Rows from block 4 of a small multi-label image tagger, named by matrix and row number. Rows with one number belong to one neuron. Each number is 500 + 40 x the weight over its row's rms, rounded and kept within 0 to 999. All counts start at 0. Numbers have three digits each.
After each neuron's rows are labels from the 100 images, of 14976, where the neuron reaches its highest value: "patch colour" is the nearest of a few named colours to the mean colour under the peak. Only what is clearly more common there than usual is listed. The data: photos of plants, animals and fungi (iNaturalist).
# fc1: MLP up (model.blocks.4.mlp.fc1.weight, 512x128), inputs 0-127
# fc2: MLP down (model.blocks.4.mlp.fc2.weight, 128x512, transposed), outputs 0-127

fc1.41:468461525534518535474429500474551475511559531447509467618509536506528486518541465485481583556522503586494510500529408525520450437483486479540515550557553464518404532466497481512488483493437547504474537502473503518482608531495490520457490392524539489499493406499526471477550563510492496514472525475495572522483462534437491427499528503487526487536606451480479478527479489514448477527485
fc2.41:537513508534467458590451555552448487535451490530488526509499453548474556572541491476460604527553470491492545549525523542562466557548534544534550441402557458517556478496523459473513488478429452584526527515500473507565525522515491468492480440498543524515491534550493492446525449458493484485445492465575501506530491484545493500436423572487512492522522434522484479501514481529443530479413
patch colour: pink

fc1.132:496486493438481530435539555538510491442529518410528465479418482493522464485526502602410450536421526514444477520555490493525455517552473513491453494500489525517512473513452531467528511522529558509494473506513434505545504458577522500512431482524588526589571590511530560498482425543505496589512475486475499481485485518393482507551446449508469530474542510497504530526533441481520469507517
fc2.132:481468419481589486506492496537551541581547532492508529563526437454445458462509561582582540474469498545504475432496551586556522466513520597475500456484468501495504466549496418510524510541482512508487551451466537495528500461454460476553510489513464549457564508437517485446466502538428564462562495557541476474554525500516483529448562490486522502568513421471501489519521496517487503527471
patch colour: pink

fc1.208:500441463473454558513431578526576470425501498525492488418448474435536501462556514489476533503494511597540480513534469467509494442477571445510527460545477509515486551478497500547480531527558458492484498487509565498555525544527571516474463488571502559491503475544430519527435579517542436484561494542529526501478558479468521483473504561549533486467522473529496534561546439469477546423433
fc2.208:497524471502395564530500544468541463478500450408485536485536493474487552434471473503521477541461562426507515539490510533467508531474543571463582510447525496512535553498444471484508477467522511499509572450499540496567462454515530549537501504543521505513458526519465494429552501560440585491490524461533502453427511493519503457451436463565493501535496492481499491464463500502611443416429
patch colour: pink

fc1.489:499498486538505495466512478550460485510535502451575506564514404550523517504577437489465566512482472481544451465522532516437555514490440480434427521501459495497450497453508511449490542494525592496492523492602532557490522526443527510444585484529519517543512508530508531514475504497480540420446448572501429460511462488508491537494481517493452560504543395528516541510513532491565599519506
fc2.489:555466484510499562520482473530542484475520468454551477455455515541455485525501466457563480588447508487437502507524484460452414561508470604481500473495508485474498530527538467501547516552494497507422492506482479481513508549525524481515467484542497530502413439495508567491542521491504499361437526517515454528487470483461425435502549507452480443450556458537585590519498555529527527484548
patch colour: pink

fc1.66:465508451503455454602590476520531540549538537619503532511551528429456502487472520494513480498448546491490519461490459506562504495525501435466529490476537553552536567478429548504468497462536503425413500507513565493450482531582539482462534517489538499566533428415509519532515568567520472506475557518484500466446467509486475477501519478469501534517456477501473533547447487464444456524549
fc2.66:538471569546526532494564492472486478467477443467448521411571516528466493483467537510438506495510460457438479509428529460483461482480513419507526467439493553480471457575482496420567492495459536473520579494464555538482479500474546508445500550501474478500531461570495506581509464463410569574499465523461473529468564496522449570514553462471515497531543456467489513505493426466497565455497
patch colour: brown

fc1.154:490484534508536451472492539517518560583562496526517542500464476494521562518501488519506452481487556593576562468446515550564515450559430538490418491588489546498405445427559491562452515458473489441478479449542475507529536512570536491546423516458497537477524489492463465477528474504532577464511482485553490515533487492478479511462491414509517545489545487501543493481507526463492512467596
fc2.154:485440513527508554495490548482504495443482488479455497505477573533566506466557393479492450480466565545525467468428553483535485508447443409485532521544570513472451535474467472537544486488535463501461534486505582493533528552506516559435446537445505452496479492539468473498510408537479443445542482494503480505480528480486573453456507427447566438487518485490526474444464522419539542462517
patch colour: white

fc1.187:422535596557515462478573400505479489493376510504532495462479453465477423529505495559485455450508411536490512515491530583483444502447519538431450434529534507535559487484501532523488520523517483486473500491501529527535470481517526518556554503497539529464500511607526501493542537504499469477440553577549532527541534494428530494523500494496517525514531496568504495505541491549596452505522
fc2.187:506492486563468492504558508519492510573464509520542505556546447461488474481494575491591550449554521485418441510515520505551494460489482475552516557559502507495448423529489531533476477522474512518573499521553574523506465499485465600516514515499476487515514625411528517461449477481559512509499543478513484548499550460457496430558509496542522544442428507519468493387536512522514507470527
patch colour: grey

fc1.316:474506467515582435473504544515517476518487533573550529415482535450566510468485472569484483510569526512518449457481513459493409468524571451467556502467491516493490573425501552456537570468518455472563488477550478542536561602471536543477499470493523547516464523509527507521510496477446539437451513472485417524482579505527472532497503527478532536495468524569445490422441508495529551477520
fc2.316:462471575471497482474574513527475536486504409478496536502477557480553511440485435528514488514544431514519507478443535471494500514574438496437440518428463508483580510539445489522558531507513532409556452458479541407460552591431436482505523517496506507525518523512457480464493489474494544501532522567452524514449471462546594503475470491501462492466579483516526451493493509480477479491415
patch colour: white

fc1.364:539525415488511547526505460452408434508473544496459551479434584513478434493510463552557503455445468542447454522510559516476476526521519564478458505527509529558454483458496544494508497467571577561591508452496500432452548471516525525488492539517506470469556566476531438475548477465457532479512542555503531423548486435478470504492491503545501544496446546471557414477529509521482512510532
fc2.364:515495493443475528497570466411450472532482493539462503491554553545468440431557497498573562441458444457466486498484463495449506437547471559502527486458491497469455546486440545529484498559480474505520514440497530442545453433552523419530424498518552471463522452516465432478543429425499526569500487489509483511550501531502536464537496491498484490503532516424535441474524548542592541473498
patch colour: black

fc1.231:532543474568567556430467490565503438437529548486536485522483531466516445485529483493495517561484482489544554509485530525504569528548472485563517449504553464499409454474515539511449550471505528530520583522523572468508483441457521485530525519515475579446521506464503501533531504582452529537532523528534489484481584460524517560587517548461507540495497466501515617527481438513424495538528
fc2.231:466540509443549516523458525514598451504482502522478452473510418525592479532513517458540492478487519530521484499533454497486545464521395555531449475470546513579467551499542533453521446535529547438499507508475513499552528483483492555545542556569508475553503431518525548493471504524514502514472460431508490527449435572487520541494465478526521386430500535514501543551413541486484534449546
patch colour: orange; yellow

fc1.88:470502462409469463489524484491445483460462506506441471494475559413477524451502515509559526454482474522490511511453531505495491498613499513486527461534526490522430597469473531503483508578499454495556396489449505473466548448524507484555414522506493556474465506452526567435443486485456447473563522510452483469480485510509512528476435506542441512545480524461504430487474416421508444464492
fc2.88:479513484428536483536557498466410536472448403528495474446497461521493424482531543453508489543478531448448481554467498454461521470521472544476589470532538516528515554477494503445505521512485479478505498559492456525471547432462519585511490514466530531572522514514447569469539460473541476559490566490488462496518501542531565507532446500494530564496522607550471542449463546443532573465455
patch colour: black

fc1.478:550520490488533524506451513525476471440473481420543531480460467485486588431471447579409483522467516446521503520501471531485550523538474433534520516445536522512518504574481476553536574435504530463488540589432512477528507546546523507495486494587521551479466497525609486445499499468496576543520534481529459549544501451442528546447532496461472564533465514491540529500435498457546483480519
fc2.478:466437587448471434456432503512494550510489450397507534522448554486499537507519490474481576445429515582494481520491508501544594557512437511521451478497472575455503488545489500493517542497461526536544493470546551493426511507483495515421464461592529497558491530552482481507562540473497490481517461502460440453534488596473505443498489525480496545553576512482485498461530475528433507511520
patch colour: brown; black

fc1.106:426486509510499473504558468520513473525491481524544500492435508500496503472608450459515450447461520508453445479494534558500492486506473469516545532446508487455496498474472422574510528439492551533532476540527493501477496473507419487525501646475537503441499527517484623488460541531425471541532556482541464505526460527440479516511578573539451508509472471472534539581493513522454442457489
fc2.106:516507504549502539496506459579522469523473491502459502500524499414499492466533434530515459485467519501482589508489495452499406522554468537456573503536461548518533522494494548592452518453556488493527534428538472412530477475512525503482478424459466503507480410494536519390456482477528467486445444468553497534511456490440496494491475544461468537502508515529540471500566535379467541544464
patch colour: pink

fc1.245:523457537474371438509512497474496540458500505521481532481480541461489534469473516579487480542488485445474526418527431519513484572531520519494500494516473504470444500517432522487509551482497481502510394496438486486458507507554500528582533515505574464481555441522499446513493480481506512600530531526520531463568544440515542485540543550534490490508565512514565561572471447540577589500482
fc2.245:497460480506497482498420459562477490491480561567451449510575553541550531451510481522484484475523440396524557543476495496508473513515475451491420572504496529513426489480447477443515537473441473566494504472449493505510491551529516516590499539484500532548565475537500453489499517486508479542609485495502539469505554519488535440583541530528473500484534528568499444519422497518580551434478
patch colour: grey

fc1.443:460528489537476477507495459492468504482478461520481528478544572510495515459556468471504504465549451558488451517414519529444492521453439477523491505460538547541471519571453504506494519503434497549417423515417549510509536473578549487519448520444521526492509493485500456577528480458507466554495544462552456472534473624575493520462514516593550588512486548429473533496486474472540531533518
fc2.443:452514488509510562557584503522543522455519493446446463508459434508459527476490471474529482546519566457490537455470537465475517464532588514447459546415525518516542501493504503493500433496516507436525446524512449530500490509491583466478589497475500547550487528470460494514557505526548564486532562407499520488524473582478507484485443503496532495523543560490563406423496540501566431530448
patch colour: black

fc1.336:548549525503530506493504489501550497529437572481482528527510488426507589465543571494505432573466459484547451460532542521499489479504500521503558467438543400471490501494492496527414537477523544443514459506565502519551480466474505459486515529529439418535472556475566524450530474465427510491534479524480519533408461463486508476474495488509449555529489526498547524406532430556434465539464
fc2.336:497446533457488452469483507466529536444475533485512495548398515533410529569462413550461447507547470497569426592462498469508596499517491517526469493547461498482556455471493437448479525433503569500501513475518543506529476513522472486535530498565502490442524536522472518422526548493521533460556522549530451441436517481544537538513551503531483451470481489545490550549522467545504566458456
patch colour: grey

fc1.121:508484461447499553484475431468541422489487475532556469488445474511529490481583534488416542453526545510479562444504488450542480504525495496491425598492458493494497515566494510522534609465568502522525578501523554594495527572494462578527418508580538494467580499527517497548512470493479529487542491492468520510442486511475535488460522518535470511541498462568467534550496508535451509456538
fc2.121:527512461403451450486489485564486514460527519531437515510515530527473559494534458480448504473464480517504576404496492535504570512521539438552528494497506509456488468518476458482481507505537525567589494509499557522513561589545473495390509502572499517479413478529527438505507478540521462469517439490491473548517549494553463534552547512441564489449564546510493524537503506502381510514503
patch colour: brown

fc1.488:608584516579533561497465543575473448469446437506544530572518455511508542550510514525462552471479544433587505526497528456410518548535536468447483501557526516569537486451468435493468529512473517440463500521476486552469470479491556522497610526500528527516524508467462479484478411500467567501490488469454525516495465471527479504490544555512455562519531481439506495495511468442488514519467
fc2.488:498520538554537498440501580499497469490502528485546566528500455449548509446489527528490571559505556504557488515517500491507506496464530553538632514542511541514540537511558481496557443452535548455475541466495554467537507503493528528462558487515537510377556430499539405488531474490433502544502459560489544501523513577503535479512498483446570471550511482567541520562480559525479483485494
patch colour: orange

fc1.184:498522489413509471507470478524475604488470560418504576517449498521477557444464496493539456499473507580564524492515465504521485485519508432561482478550477481460457469407529534545466546498488503542519504491470537511485458497486513496562465525536469543448510414550493445459560509536524496492540437480529526512539537535517446495519541499451475524523585581497431544471433435527444549529564
fc2.184:473508546423501485488533487471453500474563514469532506520471513603614485480484516461435479463515524475461521486578500493590412485495490455480528532471516559524475510495499418575440530479474475441505492490502514449497544451528521447500440462545506548455557510508482401527500514544492472501488519474490549521527503457492451443498571410464547481517480475507505550488488420480415523563523
patch colour: white

fc1.435:520478551507517498483545548490473488490510494537497495478527499559444553440508509566533558481508550457509510534477494549507461577458432508553483491446524536510563624518444491442516479495584533464510480503502504544446494465423482492507452507500489518522504484544564550517427581400463455496514486523500414498431461518564432440517543586533526548523422499510479518528487476460489472513496
fc2.435:486490505529476495496536493533375550461503474546552534538470530498458430515477481532513497485492524468518508495483524483430549499557594498485498503541564542498482436495520487518480547446542491473527517531525563448572465492538453426492531527474538557544481532548469550492467505496424576514470493491542552497526469448475465450503562385482476476446571538453539458484511492454506528403561
patch colour: grey

fc1.103:478488495508540456535521520489522545514439526516494509466405556482526516514574504494466463485514436535526506496484564505477448513549472474445503533480565548473594573538520512526486466418469469446534478470524481482544534516426523520473482483448475564466467560577473387436473550505538458480446474541482550480507518469498424536518465462516478569510510483452464553462444561438433470502481
fc2.103:504515523424546550504467494493444605437550459550525467479510601486488490477514472498549456531494543443541503457451549550528471516500526460530495575389530508490539518503486554453532417501508453534532510459518518471532435516533495503481569571500458509484554469525456470535532449499540505505507520538498514551404495471490539555480567562547493492539524551527570509474566520478489544448475
patch colour: pink

fc1.323:527516511516545488573502514489556479552505545431435524509402555502462540487517501574484507469470508527495553494458433450464474474485488515505473482543406560516559492479520519563504466421547508594524549548442482513514464504513454513500497537515503468453562477535484417528493506451495498511559546545517511502583455524567499502410416494490524482565517549484500519565576533482478523548525
fc2.323:453548557507459598450497488428441536496490508529526460477488490522517558406564451433472484482392494506572500474453566483444502499509531399502508514489509460498537535577455590457441504557526483563501455441508585415486478488514499528498523465460533500471524503556507495548495448499497513447497505511503476507556432528492469487477482544478485516501507503537521563479561476479575510498528
patch colour: black

fc1.496:561449522569489513486526448436517507468484474478634442512483513475581586445471598566487436568509504491490561518516512436454529555480489494535577436527509554517482533435489511501528441511526512421499468482465486523518456491562487451536510481539547461533482470487454475524540546522470463497489547465564494509508490483539542479539498531458436491493460470421491426512514477487510541547485
fc2.496:465466544469465466424498518459470538514538481495534492514513449458501482525462529547594566516487515495543428520503503548518545530537509443542495448486401533482428500524467468573439535489500569568458547560440466530502569576484548490482482475534440526510528510473389494502497465539478459502417532521462494513503513490522506523529544456483524502495467419526511564492455459451419504484440
patch colour: grey

fc1.97:480499499476488508608456490539467433552523549523479581524468462542514549503406513547505520536523553503494433479453506454523478544564546522493463486446515497506487471578481543467571500516493512546487460482517485490539473460441517488585483518611528475503534484525511562435495577435530563490525540508441434512434514478516507568469494496514503502569509467429510479530473480572557474448499
fc2.97:474478552519483430549438476513517462492487407574485477489496491551573491543505522520499493487533510572470532416547538537455616478452502587510557524448538545468427447501528479492506512499542540504518489492516477529511522556441493523491555497489572533568514532491517537439489433497514435445475470483511480542562557458455575562510496478421523493564469505448480520549525495482516542535492
patch colour: black

fc1.211:516481518607512516481441475520522487545494546521475477509511477462449408515477432518446470535545460508495468437398455477438467491475494525475540481478511491473557543539534512525554518482523498558476509454546489498534530526514547451520453471546431532423546479520448402477530465500548577516513515565444510492538566529554557512528524526517564506553519491417476529460429487443449523482494
fc2.211:600464453560415540529587475550484495552475485498497561446570552480536483498462484520453545555561479562509435418549537485543540513513541549514429554510478477486541492503471552495504512504470479439485451481482518473553482541519543456499466539496464508547476470579491473489492509461456487591454483537497570497519530521477502526452567510573491434470461573516466438506497541537501524534485
patch colour: cyan

fc1.3:463513531547401463485493492520474393572528464507531509511511515479511591464565453488480507508523559538497533444493534516557536545507533388494488532495461456455473469583504459477507457507521512475496535456423555471518553548554520461475507476520540485531503418509484545456556526504444524507542500515486536499454395561500474467536468536501477521539600469501508565518494436479501486472549
fc2.3:479449455471510467539547527521542440469562542485528490460484458464532474536445456508462496514570492555533492476510470536482502508499536441464484497492489464534498512441468558541446562433493534509510494498467486490481502455478481514428445439427480551463473442506544567429545441503471504540506507443441530646502486456515494579564513471454505478449480560529478451438501500458510473422441
patch colour: black

fc1.209:467550511569514453499636533514511475473557481465575510563455463545485545486496521533482513481487544504548404487426463487526524451531535530502490506513492471556453417535506533493541532523402507534463478454509541597480522514447535491592469535458472450502503482542559498572479496490536478481485473464468523463540524454505433560480532473533496540532440478465500509453472458570460495525496
fc2.209:566532446561572487470457454487502558548527464530567503535508534488471541507534530492458521453502477407482469535517505465490547488496490467565494530514526512530441467530588542445500548495477551604527523497437538521449496540507469530490545459517513488515538520481465436505552471457469558474532453422433483579495569470503480554524495454505587503484480439510480446480527517470486569490593
patch colour: white

fc1.325:465468541553553477526550532534508547568528483474498567479519477499477533523545564561517514477540563532556565422475501476512514439499462535521464430510510552452451444485582471515404546483505520506469441531553525534422546503528585451525419526510538476506518460512523533509530499526539523532549411431517480508498488499539483483429517496480542488500546532469504447514491498411506537518583
fc2.325:535443510525494535509519550551475532530574459523527530524574521480539551505526461515476464425494514615493455507487493549557554523465483486524597508604506517535491489481520539529504486522528536561427470526588538525489543522477487554518416508559503545463537475461496450514541530504535490455523523525501568563462502522503501538407471435415512454442525484505540502481490535535490509578499
patch colour: white

fc1.475:517491531549533509563551497498460524553521416525522492497497539475527498411506521557565541475527444508500583476508536522546500445533509493559497535537489493518480526457565537465531539485477469510473509512513469499566543406445528535441536515475433578474535497486570412460474486471481566558435567500553514554534484474510492491497552490506513500545450471389499495510552597506479529460473
fc2.475:481523511519540596465606498501474578506500549495521494427543518547454477435489527474488518560552552528436557484581543502462514493515454518485539453492489522473420493525457480553574556550480526481500469481421521506458497452503513467528434490452459498468485496513536525517474488479428495501568485493539485486408515472449489473513471526580570492535452456519521559431473491504477593531512
patch colour: grey

fc1.408:544491462522509531531460503452555445548531526498496493504449486507590548493502483511516498561510514569457425504489516509501449499510436544561518548526424436531515486462521511495504564424493501580528528491557534574500533523486470459535495462447517425477466514504500394535486515462476490508477525505518527509510416441436542513514545545468561481507559453507536603442475484432569457540463
fc2.408:426510500511583476509503468551500435529492448458531555477433576555461520533476563467503496523447438498492539456463574493473501492479490533497551480489537522531472596502522499493485527481501569531488534462564482505490505551473491510439514581507527474562547465479501561492434498463468484534565471420519453481435519523444504526438530501543525432482597570430492493490471464513495489587473
patch colour: grey

fc1.437:466524516534496484507590502478522500530473471556483444550515487531493502533614513454500483454469539543519523500550534461516447469507517517481487518552574495477510458438518485489528556493476527482588531526421415483544488503441606503499560484435485499506480557497572487482524473504496512479468498519375536528532517570474405551453460512486443562486445470494543492500418476479514483482525
fc2.437:508423456504480516476522507536464484513552527455406537542512481497462433468466570551510498605439499502539414498484493477554566459463473527487510578537523490481447483534493465466410506538528473525486505547487440533505421481505526519482429521573459380425486505526482483502479572554490513580505488499478472481506458502518425473521521482540472587496563473454477516508494493508527486510527
patch colour: brown

fc1.259:495469544516481544525488561529534556420570495510489527455477487472463438501478446438510440528509519520513576495467466513459505472482489483449491517442536568547479483511553444559574492599525531402505417471537512496504593558594518555453465439450462501514501438535468514470511463544481462456516500560543442516501482471477481518523492551561544532509514441461500505537530490511507487491432
fc2.259:502506461499558489541497486511520462463466491498482509471497531532472540515417484549456456562459538555520529515461547447489511489540458459506471485521552462474524547417436505448488474449497521469478450439472497433554484475427492509449501504421485465450511516552479547501479407508459441518524505535645524476456457532537472535472448486491514492511523489592492563464486547478605524485445
patch colour: white; pink

fc1.8:499428539547530517509479516478472453508468484507490505528456540468486454528507504523510543558536609512586480520497447469560528542481523533521480515533550518522568468465505469480571505594511584495523555413507515540484469559543535472505523468526533517480560517501566502504459558560488572410510460516437528492507491491537462498483442540522501591467478471463483447504484572541525479401459
fc2.8:553536463531529433584530492498523484518553556480458558466510519568581495528501537413488414462511517503526505441486497456520519561511477517488522501499402562454516563550455541455558452522508512512534485469448539505520508539580475520540482583534479559507499531571508492521460503604511455482517526459489482503481554474498448505501554532449549495536520531459478486529546451461463487550414
patch colour: grey

fc1.342:524562491520471457493485489490501531542523489466557507550542417531484472495503438505534515516561516591490468524483495432548494549500537534550553594509444489497488560508505505523508448493536487513530430481507581494443520449491443524512464569489504527455496531529480576538538474520532490599534514522487491550526456493521501595501489584510518494397548516426444543556477539486434486475436
fc2.342:532515552533494469526480540475486497488439545456562490510534518481528570519520525465491433498472475493486498492439493491536477481499500584585517507530408507474552453521481470577592475478531480552535489434527443482499505430535435490524482517502462473505618513502454496524480601472480455480506503503469517453490423500515460476457557565511542517496437524493519431466380484553455540495482
patch colour: grey

fc1.33:445480550547499501539480572471509501532534511512497452529542458496439525424540475520516489554457516591474505476489478446480472532519444541509485437507545429520471519437530483508564511486548467473486511458535514479529527599597494516545500555507472539447500528517428444507591509460511480517488497518476471449508547570517553545466474501530543555537507450502443419525510517455421581479564
fc2.33:628451464538526568436514513480427533567460496517569551490509525508536457531489426521467501467511478497581503480548430476508523489460492529538512505519484457473453453471500466545492550504539477476437501566532527491482528470515551556555510488471474422445530532491506458523426552543466502518523485500435507481579568497472498502418521487559590485463452527509473509536527501501457559446447
patch colour: cyan

fc1.473:552474444569483475512545522444482473551486573569543554475513531445534485482541511523487592413469527484450587545502492471508461465499521541468492457518444517511403491430501513507493514511488510521488497464554455407515545539503612516516466468446489476499503456471461488525515466502486509474498481470538462449412509464518496495437467499557442500548550476490545525479498533478499428389491
fc2.473:463559480532483510500502506531524491504546420484439449525444533525490429474498515559593494489496497548502469588460551516508551523541525499488502416509494571523504487505436456494420528552456469488547465442450445466456511522537533524620569450457443559557514510542503572522486538454459465460435516495522527509510556488557537491523490535522535529481520480554535514433477527562539486517478
patch colour: pink; white

fc1.389:546533431600506501502520496529484561486497476529526545519474526501482533522529468604416515555449593598487459518480577499556546413484489566484466466536518560532449514502503552524439537511451551431488505478452530479464488521501524450489506500457493533488548554513511461470527543511493445579481483530515516516507556541584492468481476468509509473497482485550461519506490459539389507474455
fc2.389:452499481517545498452490566504500546519501510460569486464447523557560567507515507471489513428440504556563521486494496489498533496541516515498493515534557518461540521559502449447528511471454481519613447549464507543486539550578550551495417467513524491541513509449446509560431442414470514490445504535513549457549565457487516476477436498404476490467476444505434510496506512422554479495494
patch colour: white

fc1.102:543471509525506461486549508529502504525434532462575533480545490519590501490477413530499432522564565482465516498493464503578427521492528449465508493525573533538558471532534546516526519461539539503564564463538446536429464505505492520505509493474451452547474480474544466525445481537518491461559529493493473453497436549537584494423467541427454504497554497451501468424554514437454525447468
fc2.102:524552440477535463524501524547556498490458467551494519573528534583529411549470535568521528467578505488493466520543526557481480536487447549570520528546420471475588485495490522526443498533528501495484509495493474492476549532529466501487515526447528460499528453493520442413549525470410515437509537551572477518547474492471473473543462504540496507540427477439458583580498452497494490549467
patch colour: black

fc1.294:546491476571476473456518545477537583439525536458576508508447503469568482508551441481472525462462480434496401472491464514510533491579525516469504516478419547494468460485484454470466533466511503449468478568499451541507440473418546502507464513513479474416501520505480502524413454557484456501538521418497447485505403481501469514451478555450503496526563513472499519531403524544512498505462
fc2.294:533495586449548501459489484494563442504471558539369469465500489479498492477501519521569519457479547498542490528488488469538576566520529476447464547531447465486493549443531523455518452517540444450539518540503551449499544430504470481596433451545503504519490566454451520544480546436477484547467470497508500453533521507508558421505555507558496528458456500546552489512438478478488472467550
patch colour: orange

fc1.16:551520484535515475506528518419519453527523495600596489500506478482577440536512508495485542539525576511511578498399493503516524520496545515505440491481553461498498460496540453461442506467538532430524493588478496509526536497516584503486553473547422524427512525509469518499537498473561463507471518502464524512498425570493413519570493566510481464516539428569437461498474468512471494522470
fc2.16:525468497527507459500550501471470546488471501428468489457458601554532485477515481502442554510565526496503509507474474533518485537490566522565505497480479445521489501564501484502458599469453471474505453528467501493489451446491507467522539465437561577431424488560561462563533477505510470446555451498465490503462549604566525467569464524468536438472435542542556527516484503480565454529510
patch colour: orange; yellow

fc1.10:552520434498485462485453566557478540503542493476489490508538458516474551430521483488519496555437493540498487491434474452439515493544446543438509441504486500490475535522512513486549516431498436552520466529430436411523554455499472537507444496528427507436486488546456557431568555559449495473520578500474462482483484465556544497495513519504457569430423470451525488533562441488510477538485
fc2.10:535546419552506496489453539533508457530539470481489549527468457445466520480468394476513562476545537528444456510492495485508436473541507509512430504516509514488529502536537529459504613490427494510598517520522596508480482434452506484509447550559508565513449507535561531425489511504477430455508464507442519495515480563532452519572448509492458555488509538479474476478569535492480456428484
patch colour: black

fc1.124:476528470458539458540510582511544488426473467540499441473491492486509473486504458528480526551486474505515576446543496556494492501514466493505530462502501531562496488591533518480438570568548561500468475540519532528434508493526470480531451406434554550535475429505565467442516498566455528520507462514473466478523458427416563560419539524507503511491526545520493530433535531537467579534507
fc2.124:508566488474543540479446494469512511445540506467518472452550504480557574475489486478467504443460552531527477444573429494599493498521473461528588453411510549530488541518513449496543473578491481449504434549536537419474490437531450471457518549507520470514516454512482461438550504539530505465568470573502490491562462478483543518454453454505488528444503531523511550519528419555499443500491
patch colour: brown

fc1.421:396446455524534471510496535457475525466433486458518511506559489423484476506470471499475528469472452444534563538501530562437506502510590496455468504540506501478462495489505497516549572467458476511464450492463459488530426429480459532533459551531466528534546532436527453453563496494552481454452509544429474498506429491502485571532493532552594515608542498510492521508434503527468536548530
fc2.421:467499541453463480509483470430579499494498494554615504479554460462458475487473537532448483536543461444470577484417527495519526481462465481532499419544524493483487522512514520496440530459547445515417397456482495499568462502431486503520514464519548461440505512504563507514529548462468463535511494446576468493467488580524534469589431474519516477527507572483451515484554475527530465483511
patch colour: brown

fc1.110:523492513427424494488475526494455493522490547506506564465470548448575470464537552482503470579460498511547492581508490563481529510538428489504441541545480498497455480528501538463495517514468533474546467516530475481529422559424521488555527518489523443482467446503419534467502486533520521526469469500503442551408430510441583408479503579485493555480573507465482495537533474522562531468445
fc2.110:440504437536509484553507487471467545517509499570463486496556501568538433463536456501440541518606525447475482511409522457488524465508417482472478517476524504423458481510527514429582474560480490547443465501514497501591485505453531421577411529487534527498508534520440522464513502548475525490471446462496479585463529531499485536564527474527495487481488505447508516504580549468536464510533
patch colour: pink

fc1.34:464448469517467534527403512532512519502533600510480493571512520513488443574548501468497634444481471555484543474512511497441435392480479472523541518535498521490426505484480502534526470470452561500482519484443524530533551505492490522551507450530533494452477540461542449531487507493574450565500540468472478493555424478504524426524462443507530537534583502552523507533451521507544502532511
fc2.34:571477545509514445550477511514469482485489433517473478451500373554475544497519459516464435547492498484534460497480574482515428535512555537496552485458462402506550463497446493447470516456520514551502499452471529561487533548478517468559499540479463501446480490522590449483482543508466543445493495582493527472535503462520513476541475555420577527529502478504506376510483547507443484482489
patch colour: brown

fc1.341:541498539582572534495555553462550470511510460516528492498504438536485519550506527513461554496389516453513499444467528493537488528448603546530458530486503506514449417500498509479522526541456575454493499539459474481492453425435534578507544525511549488526534531483484526479552566489486501478369455429415519507458474529529509505511513533503527492533506486407490514499535547497500455506541
fc2.341:548448486538435526465545437485497459480475509453437550472517446519524553507474516526581473548498480543502453544455515532555446483550567463450513479522558492482491489484497493516465530503476522550502512414533566509562440447517554474469453482494498482475488526488585480454535473390447433520476483434497521525504548576478436446472462483479464528549453524496480571447555537462484430466516
patch colour: orange; yellow